From a checkpoint of a small self-supervised image encoder: widths [256, 448, 784], muon at rate 0.027.
Rows from block 8 of a small self-supervised image encoder, named by matrix and row number. Rows with one number belong to one channel. Each number is 500 + 40 x the weight over its row's rms, rounded and kept within 0 to 999. All counts start at 0. Numbers have three digits each.
Before each channel's rows are labels from the 100 images, of 14976, where the channel reaches its highest value: "colour at peak" is the nearest of a few named colours to the mean colour under the peak. Only what is clearly more common there than usual is listed. The data: photos of arthropod specimens (BIOSCAN-5M). In brackets: how many of the 100, against the usual share in percent.
# convs1: 3x3 conv (model.blocks.8.convs.1.weight, 112x112x3x3, each kernel summed), inputs 0-111
# convs2: expand pointwise conv (model.blocks.8.convs.2.weight, 448x112x1x1, transposed), outputs 0-149

colour at peak: grey (65 vs 7.6)
convs1.8:510430501521535494477399444546409495424419522590531512547571467437494513533493459516433441462460515463506440510472533531541500550504525503523537560488487482522515475535480497482553497497492448566472497539517461488457488483502521496501464484441475524486574435535546475521508476470505533502561509547555492533501490496512457485516435362534
convs2.8:494517494493542456464528496512501522513459555481453488491422514487457542467492488500474501499497540513456449499517483572514483514588487492420498518616477506488612491477553536508484519508493487487527430503519499537554497493498507406549527497436492449604528442575525526498502543500507439577519436508493468552430443546508477497527474493498541507552489539495492503590575464508484532466472530533536393493491503489563493493564480504416489551488460436524415

colour at peak: grey (50 vs 7.6)
convs1.85:504483524499505573539566424505549513560465454501447430483445432495528488518483453514520475530501499541519544493496513566491499478488434508520505412458519526481503533484547500466455514510515585478373508513516537479476453492463537485514494526594539574505475492468495507465461575508551568525598615488491512523510500476520542556509524500533
convs2.85:496513511500450531497394448523528500514504513410529544484486520500474475499501484493509498523498481498504333504519505502495461495442463508489577522509505492454571488477369476518516502492496499598456557489463460451416493495493538460596406503513528516488506547497468472491518505498548574567553496446502563494456508500506489502475511498521502463505505480499503450554492511497456497478514538574456564488482497642505490492537540431467502555416545505501565

colour at peak: grey (29 vs 7.6)
convs1.98:502488524485476470559383527500402463478532510480466517472475527609502460517537571495523513456537527518552444502485521462483467522484518482452488475568508504472515539552491471524423509447455545472535528519505537504503456510512508515477509483549489486538519425554491401494459490468486467527497529527473488516480610497518588548597543553438
convs2.98:506527466510456534523584514465543507520525561441492536532521547506534536515451489525521495496542459431499519493528493478526479533408484491538474555516418497458511512554426567479443479501509504614546404510520530559548493501502538495542505474502475536558443452530497551502520501500527471425584495500493521469517463461521483504538480496532445471559517532486520434487486495498526486483468471461347483517503505516471504505502542554410502613506502499448575

colour at peak: grey (50 vs 7.6)
convs1.103:491500512529526575565517483408585517533510500568536513503391455480548480501451483493575520526526518490538441489510496506497448490486542491535497574457518461503365448428479555471454498545516519509422469496490540489457497481474505420507498459459458480472485482499521538511523518529484506585526617492543527528549497500487528492485470539517
convs2.103:493485485482436457548440462504508491530457440537489488511552466483469493502483478485479506487591441496438502496481482432506464536552476499594496481546424511534512497525532549496469542493502500504436563490495518469487500512501490535483516433514511393442492467451521545508496497509494501592438494584526491445461479475424528509499520510503533450479396465537485475426501459475508465516486527428455497476496501475642486483513494496550508471483394433520501

colour at peak: grey (77 vs 7.6)
convs1.93:506539542459565498548467473484414430474505489469478495461495492484548516530476532497502519512471532521475535507513504502494530484487432469503466429484463439497482492456516456471534510504515489557517512490514541481465424511504528480472479504533490544536524464491502476497513536608541523607587586442455469528492475439482451465406618577570
convs2.93:509500488511458430537494513545505509509539556539429511512491414517490467515551532518501501502504481390490580498434510441494477524451540501461521538515502514478561509518510475509418539488498501534489614504605500516463502502501477469475533523492461517488454569517550551499513484507497461537511497498510511514449441477507482506472504509534466566503483470529487497540526527497505473462469622481497534498512503460541504503507488489434503456454500498530548

colour at peak: grey (40 vs 7.6)
convs1.50:513500500480477539509569432494542504427481455477472482426521492490482483501452478507525485560510498459532443495472473482489511483480452454504496497486507534459553507457528493472468491469444452493463506499484478486486525516490506498531502492658522666582447417482496461496474502453492439453480516488462515496504467464514551609551479506565
convs2.50:500469517495500558539690449512545508523569490559485494524433482485487501503527497496499507511467555492600565503505511543504447523450526506462500437475548488467592538527496547520412481504487496474426430491581494513579491498488514469534498507536491526560446467489531515482517500504481576513509486508527541525521511512505467502516506510476420555514520552516530515482509457493522555437504512492455574492506510487589507507467430482503518542523454534482471

colour at peak: brown (69 vs 3); grey (26 vs 7.6)
convs1.6:517501512495509466471452452498440422450435456575459505479505571551571548480503518472459515503449447440519471493546460441465457460496528559492511475469396426472451404444474453481522534502535500489512520490482530508472498464471502521482442497510472447491537488478499485525509522492523450460505500416516526553507510488522508419551443381549
convs2.6:505494529504514440481456496518479510486543494559475491500538462504500466504456500505503490493395480447490397495476507615494503529637521495480401507547516507497606490481565527528489500497495481418501518499508519519573505510505547393476503511432497497507501515548545512503514478500516429565486565503495445536518522450513507501717501494511530466505491472504504488574521477497488513446504514430493462489481499496446497497624543477420511537460459498509495

colour at peak: grey (28 vs 7.6)
convs1.16:515455479506519455521547552486508501496531476505541465489517518520501473475415463488528513501514541441563385501488479435514482519507526495479507475526513422472523489470489493486535512518519526558587556502544525479485438562475434557514463488489501490457513398421500406491503475495538556484472454457468582475536509496454479473545431374472
convs2.16:499541444499563560511420552497479542539488623450494507505414523496522555521462481488486492506604493427530452499491514523487462485533489496448516481543510496419496499495504507442494541525498505486521455510508480527475505498500531560482511460450492438604445484483412538478484497495471502520478306507514454482549467543533443493542501503493489430462458491492504495501586486507531509518590508556535454506504497513393502503338471508418488629525571495547422

colour at peak: grey (52 vs 7.6)
convs1.81:471493468481500495525529450511484525527466532594460590426512528468475519439513504497461498461455463464466453470483461430531378550485516481472500548475548504489552511489467409480481474487446569558487494494493475540491522546501472534502482530512491511541485459522462506497493458490508490447487412500427574562508455540445443482474531408585
convs2.81:505498495501543488526474494484455480512447422430484491563515444481492505507461516514505501506644502411443496506514522496503439493467441500405549528511502518468545507465464494519556417497504506445516469492513553525455504510505544533515490583450455507458599463476552479484476514497494502545493353484499524565464438511493479497494493492490371615487480498485499495486478468525500527470474524571524454496530510442573507508485492491528529405473511586513324

colour at peak: grey (27 vs 7.6)
convs1.5:490503494503507501441616477510580532531491450539500525521477450512505441484559518477539466572562475509426483492491501445490477525496535441519516496484513489488388416468541525502448515488460525483403497478520508574571603492481496538496466479469459494472498508480475500523521524470477459505477537475598512491569478490429486510451468563434
convs2.5:504461517504464623407515536539471494512397385467525492528440576505507547485525503494513503516529565588500437505561513459505499494467483508478525494404528491479491513475528563498479497499508497586538447503503510501405494511506513541509511462475544501484518506543475468510477521503472492531457495471489472508474494555472501498581499497490517469485546489510524517519479556488542445537485446436547440496498485462580499498417446486501499417502497557576496

colour at peak: grey (47 vs 7.6)
convs1.56:515546537503455475611544508618539525474525473473477578518493450532503469492531559545479513568540573516560460488500451427459464538507481456517516507448468471501457487473469509488446541510518500533548484527502512546464424480521530466512474465453465420496495488470502535487512523474541487509513615467497563498526480452567514457475479394488
convs2.56:506481465504562486432424518427543506469669473470445492538616512503476485481381502502503499506507496501568488500501494458493475501454502499502477474492508505506515501472719481495576456517495512456511556501462504458419493507498557628526505530519503481502540583477512457497538499506555486468449518515503533516526543534475496507485505501528522524526533525511492508464468569500515581585501533480418555486492506579525500499532520463532459452527524541535510

colour at peak: grey (48 vs 7.6)
convs1.7:530508500483451522518475530554536532534554469544470580432532472575468471514476512515506521555473489427567577498492467494475523508506484479493506472486466484509476503496504420501405542432399499480514503541523485478451446472467397440468497478404453425533494488473521521493493505482534433490523501441491480522511526459549565523564588534501
convs2.7:501489472501541474467527488521501485522439486464498477520605526504500492509534506515498498496427446504564529497487507474489538498423513492515548452504487499503422500432572563501483520494493500477488580509448515502499498509502495537485520496441509529533543520442475304500521505509572419347497617501517550540570572496482496507514515507508581584509500475519496517499504514509496486477500506580528399507506519504536505507525546495537480404477574488541401

colour at peak: grey (68 vs 7.6)
convs1.48:519443428527560490533484449497433458474482524514496465517401536520517556522436493529528510483513476417537537475513492470508520494493576503525524505504498450474465503383491516531469488498452569523646519492504530516537500454570515555450513467488475438469474487519482451511484534473496529524514570415530531495499562492470526507496460520600
convs2.48:500508526500565509565424585500449501483367412503536513491446426494529483514490500502489504515406530583523505500529521445482484514512486500499495513551482474526517495506482425522516488516504491479471518496541518534557500502498463539481474520543548459476565489531466508498514495502533513489473398559502583454620517496503491508593496506496511443478488491483513471525471503516489529534495462568431456486499497554484503502561488446455513468434517506408417

colour at peak: grey (65 vs 7.6)
convs1.74:462453451528490533479490489446467448456456500490563433534551528414498539511455442486501507531520483532501487473508567491512495464473420555589509520492533497514508471492477561468501436537488502540555489485510518515526532504482500492539480497489505491498529444443508467520509455469519626459588469524488531535496469524481550532606393396516
convs2.74:529518481516561430547480536511517541532504614502508496514555499528514457524496511526514505499477498409451447503511492563513517495515443507472553514569472486485431505602483490521499503497508528419483407510454499480492511517511471572447557534459491476384470463516539539521534504500586424543478560561515471443465467498504490501468504491492582444522445608499491425508449432496522473536500472479589658491495503480489484487333395502381494589564526513516495

colour at peak: grey (28 vs 7.6)
convs1.66:468427468454502487430453502494490443488504521505528470501489517492484504502457453507526491541554513542521488494614491566482486459479473468490484452506679634498534638625494515506497482504483511493483504482551573534507525473458490481491506504463490494500486454465485475462487515520494480495508463527532507464519504532480486499464499539472
convs2.66:491495502493384560687547522511493537505440485500502493490467480494539487501544518497497497479478489584468595499482422454513500509511511499521488483532484506514565502536510490468534502519493503535498474495490510495451493505497558450500474502532464580529444618464450487494478478495529497438507498444498490438413477510493461489505517483470538505502498415496500492423513517499542498532501505473479470519515504529439504501575579578535538424516472551561519

colour at peak: grey (36 vs 7.6)
convs1.46:476510497470473477534500581478510464543542451540483527557484480474558423447466487496466445468497497409438597458403500425512485531492509508408449482528501466469500526428528510514566555467524503447491506512473442499528536531473501533518549538480561521464550471481494490478466457464499523448471469507507510464517499479483570507508519498355
convs2.46:491481522491437436402491490546493484455523474595463480445488479511463457499493463503499498488459494470491501495507477462471514495492466494535521486465452508446511501583511464495466493508491487549503412497515459551497497482487486547487448504471516485599501508477424480471502482500502427541501575510502511419518624529510477505475507498513595494452490541481481493532448601485492443482446463418474449490484502439531483483501494496522495579594515502502562

colour at peak: grey (28 vs 7.6)
convs1.79:450468501507482512435540410440515496494473573490486433453473516540536565535575485551497499493417493474461433495455485509547329479485504478490502449492536519464532495466496508454497481496463596516494545490541489495508530534533490546527467523471488540519469495507485456496435456456495478459505441572496563528451448525501510543534486424479
convs2.79:507512487509483475520518409459515525539535454438511485533460451506490426508475530524514489480525460560570522497486504452498427511493499497480525457460543522489485498509496500498542541514513511513490563506458493476471507504503494525661494540501470386450477480446517404506499494500520467460484429546505568530518423453484564500530508492533597446484460480495484500510493551477489441525584536509556509492503472423523483486441544540508521479426510533493462

colour at peak: grey (48 vs 7.6)
convs1.62:480437456495531518465392475473440532493440479531503506498499541572532526517560553496474505378489488507579606486422508416494490500493574492515506496487472454520527507524487452513464464495519483495502438436470470479438420514429472493494462441482488466485489486480476477460481483422458498466492418462479445489527495502553529490482522443547
convs2.62:505529516510454471480399465479497458517440481392501509521508562514501491521540510491511495479599478438460554493522485518508542474431477494475534524559449488438325473580550682584556545501510522373523449510537507513393512511508471447509430500545522470495550515520514543506484492510518485469454488585507474502576472442565492508414509506511445527455500547515503491478522571512497537419499513505452466514499490488531503504573552597493500510548485529479385

colour at peak: grey (38 vs 7.6)
convs1.14:500500544522522529577465593436428438545540543485486420489481566466505468494475557489529540481609530492457515504491537457467426542533532526426498520486475459507460438476531509559485464518527480495405522511481504506455500489505536506515557567481525502515533578590503544539520516498441401499471494477503479528507579463488472470503489464507
convs2.14:485460455476488336499475470505517478490483547446515490444456590498495618487547473471492492500634457433444463490471483486466486453486485495633460448571437498503473494489510481510487486494486498493514507508470482508550491497493519511469478495534437488556466510452450624517472491491497512484389533560484487424455510532536462489537493488458412475548512449486470555521503546506489487503467433436552495523511502554437505504439460533485537432459532521544485

colour at peak: brown (51 vs 3); grey (36 vs 7.6)
convs1.68:494465514531441427534475514478462515471516543487545501454498601490500452458428433491489504557566498489545523482493494479527550509503546503484507533535514439480514539456514534505437551461595525539516496459502498513541510458508481533547487599511602488457451409555467466537470527442457497472516478476489495515502478502547472453530497398594
convs2.68:494501509505536542537505528459495466465585510458524477474510463506508533515467501504519493493595546500479528498532462514488493485454450502521501470517513506525424503576550457524582531491494496427474520513523487539652494504500486526447503504452449551522505506499578509480493498497520556605489547507492511493503500502513509496458481501501609492480517457484516468466449417500505527565505490382524430520522526508402512512575512517461477592468460499503390

colour at peak: grey (53 vs 7.6)
convs1.61:507559508523514509546604468550544530489492441482472575457490472446477456487420486484526556547461516538547442497465444477493474502505417496513507483460499442521502510459362475478553503500497544504464495517518492470505451504520511483496481493473509539466518476486496522515509520569534547571518595414459470488530515477503457556448548606457
convs2.61:515525548510521481466499434515542486513402535515506537500476420530487580497507524516499489495435510498517470498474503528483516532494480493448479474500512501423574505548506432465549515508490496550482448482433511498426505503501479487558505500490466518636569476512445502523512506500532472505448594506495519470516503505504550500475508494511353523524460540494491517487526521497466489479530553541522418498501532487517501501605530530423493259539470547575528

colour at peak: brown (56 vs 3); grey (35 vs 7.6)
convs1.83:500480556506462514573564458532551568482459498475517527508450527499538539504540505496490520552423508507517428490548482482486464474491573509484513634479578480451397501412507502527485497527508505515557478513514534528468483488517501459474484510503521404509507523478497495475516490467560483490449511428514519480524451435428494467402451587505
convs2.83:496470504492442583498454465466494464462684444536509511490435500488507481499364474491490502507534521550533408499509525508495484490443499497559489518440495506577482509506501535551494488479491477553455500481466486498518500489495496650484470518526569485476525427477492479483508499499488489447502416530504471428380446500474433493367524498527476500488530474481504466450569464495497501490516513539536570491495503529456497497586501508421498406576506449555521

colour at peak: white (63 vs 31.9)
convs1.70:483505512537564507463443488491433471513444474453455471447472554520469598545522524527494505492516496469468523495500555499510546487530532627499517508530462481505453422497428457540479449437477493539445546525525521495521549494532527515441506480478418413508538537505498536522458490488463462495417449516467494548464509508547516517594557551571
convs2.70:486482482490443498524624483479521500508527592600525422491672547490486426489598486516497497500449451485369571499497516554502618554545476496530474587667508484479509489510499542523471525486494499520485477488600481519573492509500465424467498535469493485494497433451568461486495480503508315292490545540496549557614478488494499503521490513475517501512472506427492402449526420482527469478470481467506560474494490451586482481565503484530500528506527480489629

colour at peak: brown (62 vs 3); grey (31 vs 7.6)
convs1.53:547507507480506471466419471561429443474481448513430541448561546500502542508532499481474411526552556463503428493458459488488564456512513554473583500473487487492435453488467502462508592426541500461478498578506481502465456492511544493499470523482481429477535539481528480488517515464459501441538415477508523532519520509545487495524453390448
convs2.53:507510513503476466467449538492466518510561495586474476515568442508528468500464512501480489498455486504451377498464530550512462518569543495463410481542556501539582500437559561519483501510483492497528441498487527507532501500506540395539470508432528525510492485540504475513511486500545493589491538507492485591543531487501500500700504498529553448525488499481501489588581486483491510474538519415461422479480515511427489489603525473438525471428423489535503

colour at peak: grey (45 vs 7.6)
convs1.80:483494520465519471476492440429482581466468495524505534486512543519514521502571459484499581507433437510549492510567457447491536470487580480453504591530549469494432491469486540531487508556507460528647496451509526455498509495471496486502505517513521425489477540434481444480485527522545497472476466498478472536460450468448474459439485439594
convs2.80:497492433499432529538491462480512487447544451295494459459437452499493461487425527486525496498432472459554382503511520433491487477372499503472529502543462515509538490474434469511588560514495502509447549500492478501523488495493514475492543462576476619521350457373496510494466477497533606453481468551500519464441467476491550495506483500473542532477496572495510525501495565506527488580478497486515527520529514479557514513548498430425504456512482455501497

colour at peak: grey (61 vs 7.6); brown (30 vs 3)
convs1.47:492490521537467530524503487467413468445483472557523558605523520528465490517606557484535510534469470517520467485466511452483422472526524469545545486478563436475441473453520508500555503538479525507551483474501484484568500550546510528516498507521498577488554417530525392558575462500474579480492488503529569483522532509443462469528488452535
convs2.47:500514468490520520491614461463461463492448454506466534534508480497497566510614492502503496487466495492564453505474480528481501467503504498517483478565534517467478522560534486520618508504503502552463524508450535558473502501501443471468472520516504497466525519518465508489529530506437543547540421489512369543437502515504560508437497500488593487509480619557490512465373548476528459447510479533423663497488482473588484485517514433456487372526504507513480

colour at peak: grey (48 vs 7.6); brown (27 vs 3)
convs1.76:487519512449472540498458582493455442469547512544446458446481474555503543533502447551497519529483483455465545487541468579506485539501508420502499492493462470467520420460508503464428440465471429501442483471500518520572599470484472549457512497495473515568457541453499442524502447502451437467564484480449468531496479434513564557532527549554
convs2.76:504481463511516463482455496526554540509397514490541439523591520495519389505477520497515495500446458525580656499486515520494605480487487497508483492510472506495451490471413544480475493497517510496545557496488482506520502514501478471467465533511484467533609557608477358526508493492595360458438530497513553462568467533461571495561501512469465521534524559492503498465508523482514547488498486539520473491506495499459498499521493472520516423397477555470533

colour at peak: brown (30 vs 3)
convs1.52:473470409491552512449430528486437408470509521529528478523484506475464505511508519495496500451485480470504418490513529541515441468494521521463490544541489507516534496529549494491569508532544492527477498509503546525549600502430527546524519533492534549506508487521500514471490517460464493481522488627484501506525493588366521515516499625420
convs2.52:476485487482270555538451508547489530590417423560567515424436522485512566525532456482480492507512499525529526495517512495492486527421527496426481478498485500476542506524474523452441490481498495484530477496550501483622497499501454503510536502511483548526412459425488581507521491493446495454516591445506622563566432466474488496524526503537489519447527463446503513554483481519473502525512512465447410512515510488498513512437453571460479505626480541431561

colour at peak: grey (36 vs 7.6)
convs1.22:505520536483443512464453482520493597525534519447532476492520541472491513502467497500524570446572511522563479516455489487508457478513407513482497549465585430449478495482381455482511430436490473490423460522434468483439499534489477492510431489448533565464495477541489491475475492577566422557519494502531438518473532454511533496508520487551
convs2.22:484525502492566504432523497508543517464339445578569487497543537501463525495663512519512491513550497503464496501498523456501486506453467499572491481461523493506427505582415545518478434498525516479542516508445499512337497505503460430516469490507495460562617532538485538508484485507507433612378564586498480511437568488514485505454495503520534541489501483521502475493430524508490504501490511463494427519490484449492510511556486547488489512487539477533564

colour at peak: grey (63 vs 7.6)
convs1.28:526465526534473578457490432475499529497455476512456441457521504475465497506453488466490429489529575544547522510450515527493594568503506495469535498472464498495460496409537578490448508442533536522464517515491506445480417436483516436533490504487531488399462572519478602478488556511526505539529526505504519512497503405503577543513537487453
convs2.28:506508504516490522486475473538494537576374593423459489469571490485481533511468474504486495513498502490553550502496496577490461530564502501440471497483573512490479482446585459501466456491507513468544513516507494507493515510506443455558442495462475552609526506532475527484462484497547491520482456496481459483433461539486503494460488489515512447523471472491520519537538550511533554501563532446566487507514532506498516516486562467428525531441541555545528

colour at peak: grey (63 vs 7.6)
convs1.45:494447467523527511515523486466520507488453490463478464528395474445462492545531515472522451403518580516525505488444507444501546472491551516487489563440549446479482531457475502460530503489526535497595500523497501458476454519539607418454523478452469446392502505534496472517482509525491503569452438460541537472489539507464528534472495584448
convs2.45:496495539496450462429494499544534529539464509371511528455365523502508497510427489484497500494521513514554443491495483472481481501460496488543493508434494493474438481538560440501537494530506506463536609494520514568496498504504517583584476555472555572449423493518464540475477506503481524469487416489495503451563567417432471500453520494505520470448468450505501502503458513476513444444461454525473503485461487480610492491533533518585490484517512510488536

colour at peak: grey (41 vs 7.6); brown (33 vs 3)
convs1.73:509507538510515449478476484447512529480463483487494491533504484436503473494411438500503528488460568489506506486519463573493496513527554498472450533517467542525556445531522596475579500539565468518479464472461470424400433510478465451463479527460524533548549612499540531547541485450452555486523467525470517551474483463421509500504434478572
convs2.73:500490462500561523535429528483433475551425504492482494484491487489503578493483470486491496496523530446505643496508533512484503529448531492505443511500485497507476496373429481511406525498502512477508546518501505440474505500505485493541417506542482526495409502490544493505487505503558533394478439432518489536563455474502490503433502499528546560522493458460493464469525469489527498515482508407515515487489489401471497498410571465458506491492489454490467

colour at peak: brown (43 vs 3); grey (30 vs 7.6)
convs1.51:502610542515543465589597449538540510477454472500493527519518491479479535514506474487510511545510527517463462488537500519531484526499456553521473489498522538471519492439519506482453541550445508543497506495524461481507497499505457515481434452425471532417524471595504519515493492507489535496515454515474516442492496481490499482506477282537
convs2.51:498532507498524513460554501489527419378631417371484532504509458514505514470526482516512507507591519509450420507536492496523550515493514505502506519478466493578484513499475558458518479503499495452506442504491463491590511487502508393445468464510408469461653539497564474515473514499507498517474470479502527558458574514549490494536473495505491595570553440514494563461415501499481501549454481538551570483498489564524498500534431537560479529541460510499408

colour at peak: brown (62 vs 3); grey (27 vs 7.6)
convs1.105:487549516502527475487517469509444437503432442546522497514511451517530502504493478502452569433457401504469438505482506475501441529486450442520451448481369454473493437525548450518505444533451467526544441459495557489439522457462499511438461472532485477544507434529484502527474484536541468524473557524515512486455518458412522448515462426472
convs2.105:494499512500550471514461456543503511480505513514461483491482505499470510500428495496512499493404516445498480494509470600485510524683482496511436488584461504454615497514553561532491505480491480381504495503471488549526506516501528415380561486388468514449454484494527543487517495500480494553512553495510470496514511469469487504677500494491526434510539475504510531569487509508511530416479506513515403508501511509465511508580530489370512553485525487484511

colour at peak: grey (59 vs 7.6)
convs1.27:488447546530488535527508467493473496416479492475485580510563566556493442454509509507492585556508517491501548473431521456488539522512565487501524476501579437490517474439538464513456482505508562506547524551492470442519436501482439465485482500471454481532477477497506395511508461496488439470477448461545560512479557480543490474587438394537
convs2.27:493530525506554449495535461508465499542452456479501506470512471520469490490513515504507498494531498486484573501454507555490486468556488500529515501511502482513477524443514620576486544503512484504553491496475511542588504511503447478457441553453442443476554559525516457473477509500483504588494385432498466538576540485560495501484469510504463501505514517519487510477478552495469510427590453498488453499478501482581495494556525563570501555482477515510419

colour at peak: grey (54 vs 7.6)
convs1.90:520441518524464526451420511436458524513456493537490486499440542569514499490615575493493498485518477530421582473468499521487484476490539525481534540460617518515525539462539458491443491518528527488502443518438486518446486525545465434474448501467483495469525437518518472525506474524425482508529463492506455563509514562448529453508532565600
convs2.90:500480498499441490471511522505498496538497436365482482508512486518500504487540531516500503507558480554444462497457474568497507500470473498487499510451497483507363492574525507538427536528513516583492566500470491548530512514513415494579426488534598480481532475460569498516478528502573513494470446511495501464474500472442538501415515500527539524486528640526495479489418499497519507436533527516497546517485484465501493492557497531471445506520458455609526