config.yaml
arch: "resnet_bottleneck"
model: "self-supervised image encoder"
dataset: "photos of arthropod specimens (BIOSCAN-5M)"
train_examples: 195000
image_size: 32
crop_scale_min: 0.2
horizontal_flip: true
translate: 0.06
color_jitter: 0.6
cutout: 0.25
method: "vicreg"
norm: "groupnorm"
hidden_act: "relu"
weight_standardization: false
drop_path: 0.1
depths: [6, 6, 6]
kernel_size: 3
stem: "deep"
avg_pool_shortcut: true
widths: [256, 448, 784]
projector_hidden: 1024
projector_out: 512
projector_hidden_layers: 1
init: "torch_default"
residual_init: "zero_last"
optimizer: "muon"
muon_scale: "original"
learning_rate: 0.027
momentum: 0.85
nesterov: true
orthogonalizer: "newton_schulz_5"
adamw_lr_other_params: 0.0028
max_grad_norm: 1.0
max_steps: 6200
batch_size: 64
epochs: 2.0
lr_schedule: "cosine"
final_lr_fraction: 0
warmup_steps: 120
weight_decay: 0.05
adamw_weight_decay_other_params: 0
Rows from block 10 of a small self-supervised image encoder, named by matrix and row number. Rows with one number belong to one channel. Each number is 500 + 25 x the weight over its row's rms, rounded and kept within 0 to 999. All counts start at 0. Numbers have three digits each.
After each channel's rows are labels from the 100 images, of 14976, where the channel reaches its highest value: "strongest on" is what is common among them; "patch colour" is the nearest of a few named colours to the mean colour under the peak. Only what is clearly more common there than usual is listed. The data: photos of arthropod specimens (BIOSCAN-5M).
# convs1: 3x3 conv (model.blocks.10.convs.1.weight, 112x112x3x3, each kernel summed), inputs 0-111
# convs2: expand pointwise conv (model.blocks.10.convs.2.weight, 448x112x1x1, transposed), outputs 0-149

convs1.46:529476552496512470535469487467529466425497519484547513485500537527498502529557468528498432484538479500498520515480481494519494519512506503536499493524500532516513533503466503476475480514486513487513477469546476496550530482519515517516455509512453453449524505485493483471506498479474491477472514496508487512523520496515483512506486501493
convs2.46:488503480512511439507541447510486408520514544492516492508513520466523463504544517510503502490496475455509459498483523496488528496494503494494488522533479482510457551485521473509477471515504496508516506504542496470490502489502519438536487495514509508504496508383515478497558501500544506434458476530499486517464507497501481501542507511498524537499511479511501502496477509511515503495490492568447471539532509508478502501499491525488502520497509479474414
strongest on: order Hymenoptera
patch colour: grey

convs1.6:488537525499515516588504485517516531470496505499510495427476508518510486501514527492480507508478522482473520513489514490492512486482528530485503510516509485442480505505474461514458490504483513545495521525552481488486467492496492474514531537467508509538484493483456436477437520480452505534524510521470488465500495511491500513471500502503
convs2.6:530505476501493459532480495499532504500510520507467465505516511556488493495509506501481490496517504486504527499517502464484515509471483494488485540509520499482500446498424491496498479488491498489501491501465502520510505501502483568476407481555503492493527476542564502496534502504488502480507588501501490482494502505501495496484504499500486542496504521489483517499488502493480498518512514505483491533530504500558498499499526489584502465521485544470555
strongest on: order Coleoptera
patch colour: grey; brown

convs1.22:537508483504476548470530481569508588519518478544487449485486466479503481451510452488463488513485476513489505542530523508474500504513585500512511487502515476479490485491500521502492501499509518491509460519488486490509545503473534511510477510484478496481511506464507513519544522484459497511505465501521490510492501494523513530526508494537
convs2.22:507502471503475464489543519499530532461525502443506565501557477442489516495453503505490498502541505482516490505494515534500467523603506505514529448516481510460533492587466554495526520503507505496489507505542502520544499519498487444489493496493504512517504484514524555487522506498499467526522512507494493495561501490496516495506502497497513486499512528506473480534518501522493500415529517424473515519513491519542502503510485474527498477474510508455525
strongest on: class Arachnida; order Trombidiformes
patch colour: grey

convs1.43:489506510509507510473505580517498521536511534452510550567497505521507519512488500510463506508478477513471534498486500501509498500482494508508495487504488516461510525498452478489506509519479489517497502490495477491466504494512479443449504480477476518511500497466527535541538479502527496508427509475518506461483506493460461497436464480473
convs2.43:436498482502499585491390521503526513490515555551491468501443495553502442501547505499510503501486522458476519500506502498502545522487503500499495458477483494519518501583517530502524524495497503495502492504474506523478504519502486574525503502514502523484537511525505504499502501503442518496503480520504490487499499513495480503475502503498523490503485493510511512552514495509501507516496509549521476546504485527544499500495482525502487489519489499496520
strongest on: order Hemiptera
patch colour: grey; brown

convs1.79:543493499519525524519492521459510487381499512475490510474472492521505521512517544514502507509464495498492540500478519477523491509522449490529504493517525486522498522525526539491485537496534509529498468492465445484440511487487509494495514530497504480555519492505517482471478462472479497502466518528493496492504509492484451475497502493487
convs2.79:489507527504467510478501510504502538512473476497529498510480465561515468511485508501506503502537504450513520502515497509511462501467502507501533559479476505496444503501488516499489535495481502510464509496490490522471498500497501436521478493527499500539517513551493469495529493495478489496456529520497520469531495490495523491521494497494526565500506510515506545482508506494513513468500482502466574484540483503489505504520509521483497467484490466508546
strongest on: order Coleoptera
patch colour: grey

convs1.83:454483495510498498553520516464538508518455508442501487462486489541503494489527508480475436513508509482532496484512504520541499542528501561512519484530469491409476485507512514514467534479503496537500502494532504506486512492488499509504516502516509487517503468488429496433480505502514477497483509516499499507517505503484535499470474499505
convs2.83:555505515503487504477529510506488433504485494476532496499525513560513492497502498507473500502551488504512514503503521468468522497474477503496532565552467524482507566443537409498489542507489496479499496505530474454480499496500493520434507510460502491512454508458528476496417482496541497439464509491496514515518502504491506490519494494494500490512486461490515566464474499471500499549480483496518474436493507538507501503479477498488492504504483530462467
strongest on: order Hymenoptera
patch colour: grey

convs1.45:491498489510470421523472477508518456533471547516504523543473515446490482459518530468476490499536503500533498512503489533459513502503496514453513491474512502493471528527534458516476514523528490533502520528471520509515510486498485487511481452490486472473499478528475528542533475460489517541477475496523480513524491498521532531475524486505
convs2.45:462498520505493503542481541503512525481484457523493521501549508477495467496488502507505509501564510508495447501506495465501513538575504506518479481446480502519430499526456526504498512507500500512521501499529516538524495501498495486479529479467503523472529492449469537491453501497513489517505499493498491500545497497493532509479494509504491452493502455508494530467466492516483506529503500535499512462465489516501494495515493477481490509517482501514504
strongest on: order Hymenoptera
patch colour: grey

convs1.23:500508503504514506462459474545467514541505422529472438482474461539517484476511531538473485511534496509483476528495471536485512513507525501516517502501507508491516537535484447482497488496469504488495470479479464507541526490493490460549487498478489447492508500453477472510496478459485481530491481465495490489516493512504533532527509500500
convs2.23:422495452500506514469561556505458517514542551515494482499492465535534501495473499497505477504516461515489489499551481529511482533437501496512504453541517504445506456484460494505495503516500494510486495494532492493464497475498509493565520480522492488495444471452518484502506505496473500476478487495503533496522501491504465498519498489495545483515503498506489478505503498506512509494515525478414510505525502524488501501499557523536497517503472546506463
strongest on: order Hymenoptera
patch colour: grey

convs1.93:530469506504489455518497537487519511441522516518506500540523512489487513479511517486548519502498484487507470486473500494511514496468451527475494497515590519597505521547470491523487446489481502522499544516509428494465494498492491491492526490509494508486462506472496496518498482497476501477480509532489505501461493494495489494487475496480
convs2.93:467504508504507544524452509509486513450500493511504487504511492530515553501501506500515498497528518461490525499497499549480469491538498501514497504487513507488507523467498529487467469505510503487495510506513531528518504512500505490518489495505499514495515538441519467488517513498480496531511509486498516518500497497484489508517497496486562487495496518501481510484470506492514519490492510532496499509494508510523505504419487483491498490478509493518524
strongest on: order Coleoptera
patch colour: grey

convs1.105:533518504504494508492525560568489540450585547486505499482474488507477499509516498522513506497502493502531474491468514482527488508470508469489498478485492497555481506486438477503485470485469516485504492518509524490462469483478483555480492494566499513484502500467529512549500493493457519505478504525504500488496507496496499508457467472486
convs2.105:458497528502517590497469531501569487465479532498535477501490470575504472499548500505503487501479520505483513502513499490513505506472518501497454468464489497500496560501472499486482523505486499476473507501471488469487499532497500457557499544424497500501474495495466475523509502503479500576468443520500466515493502504490512501469502509498530508490479483494520526541503500501503497469496477481477476487492508490474500501512485495540495475497510467493519
strongest on: order Coleoptera
patch colour: grey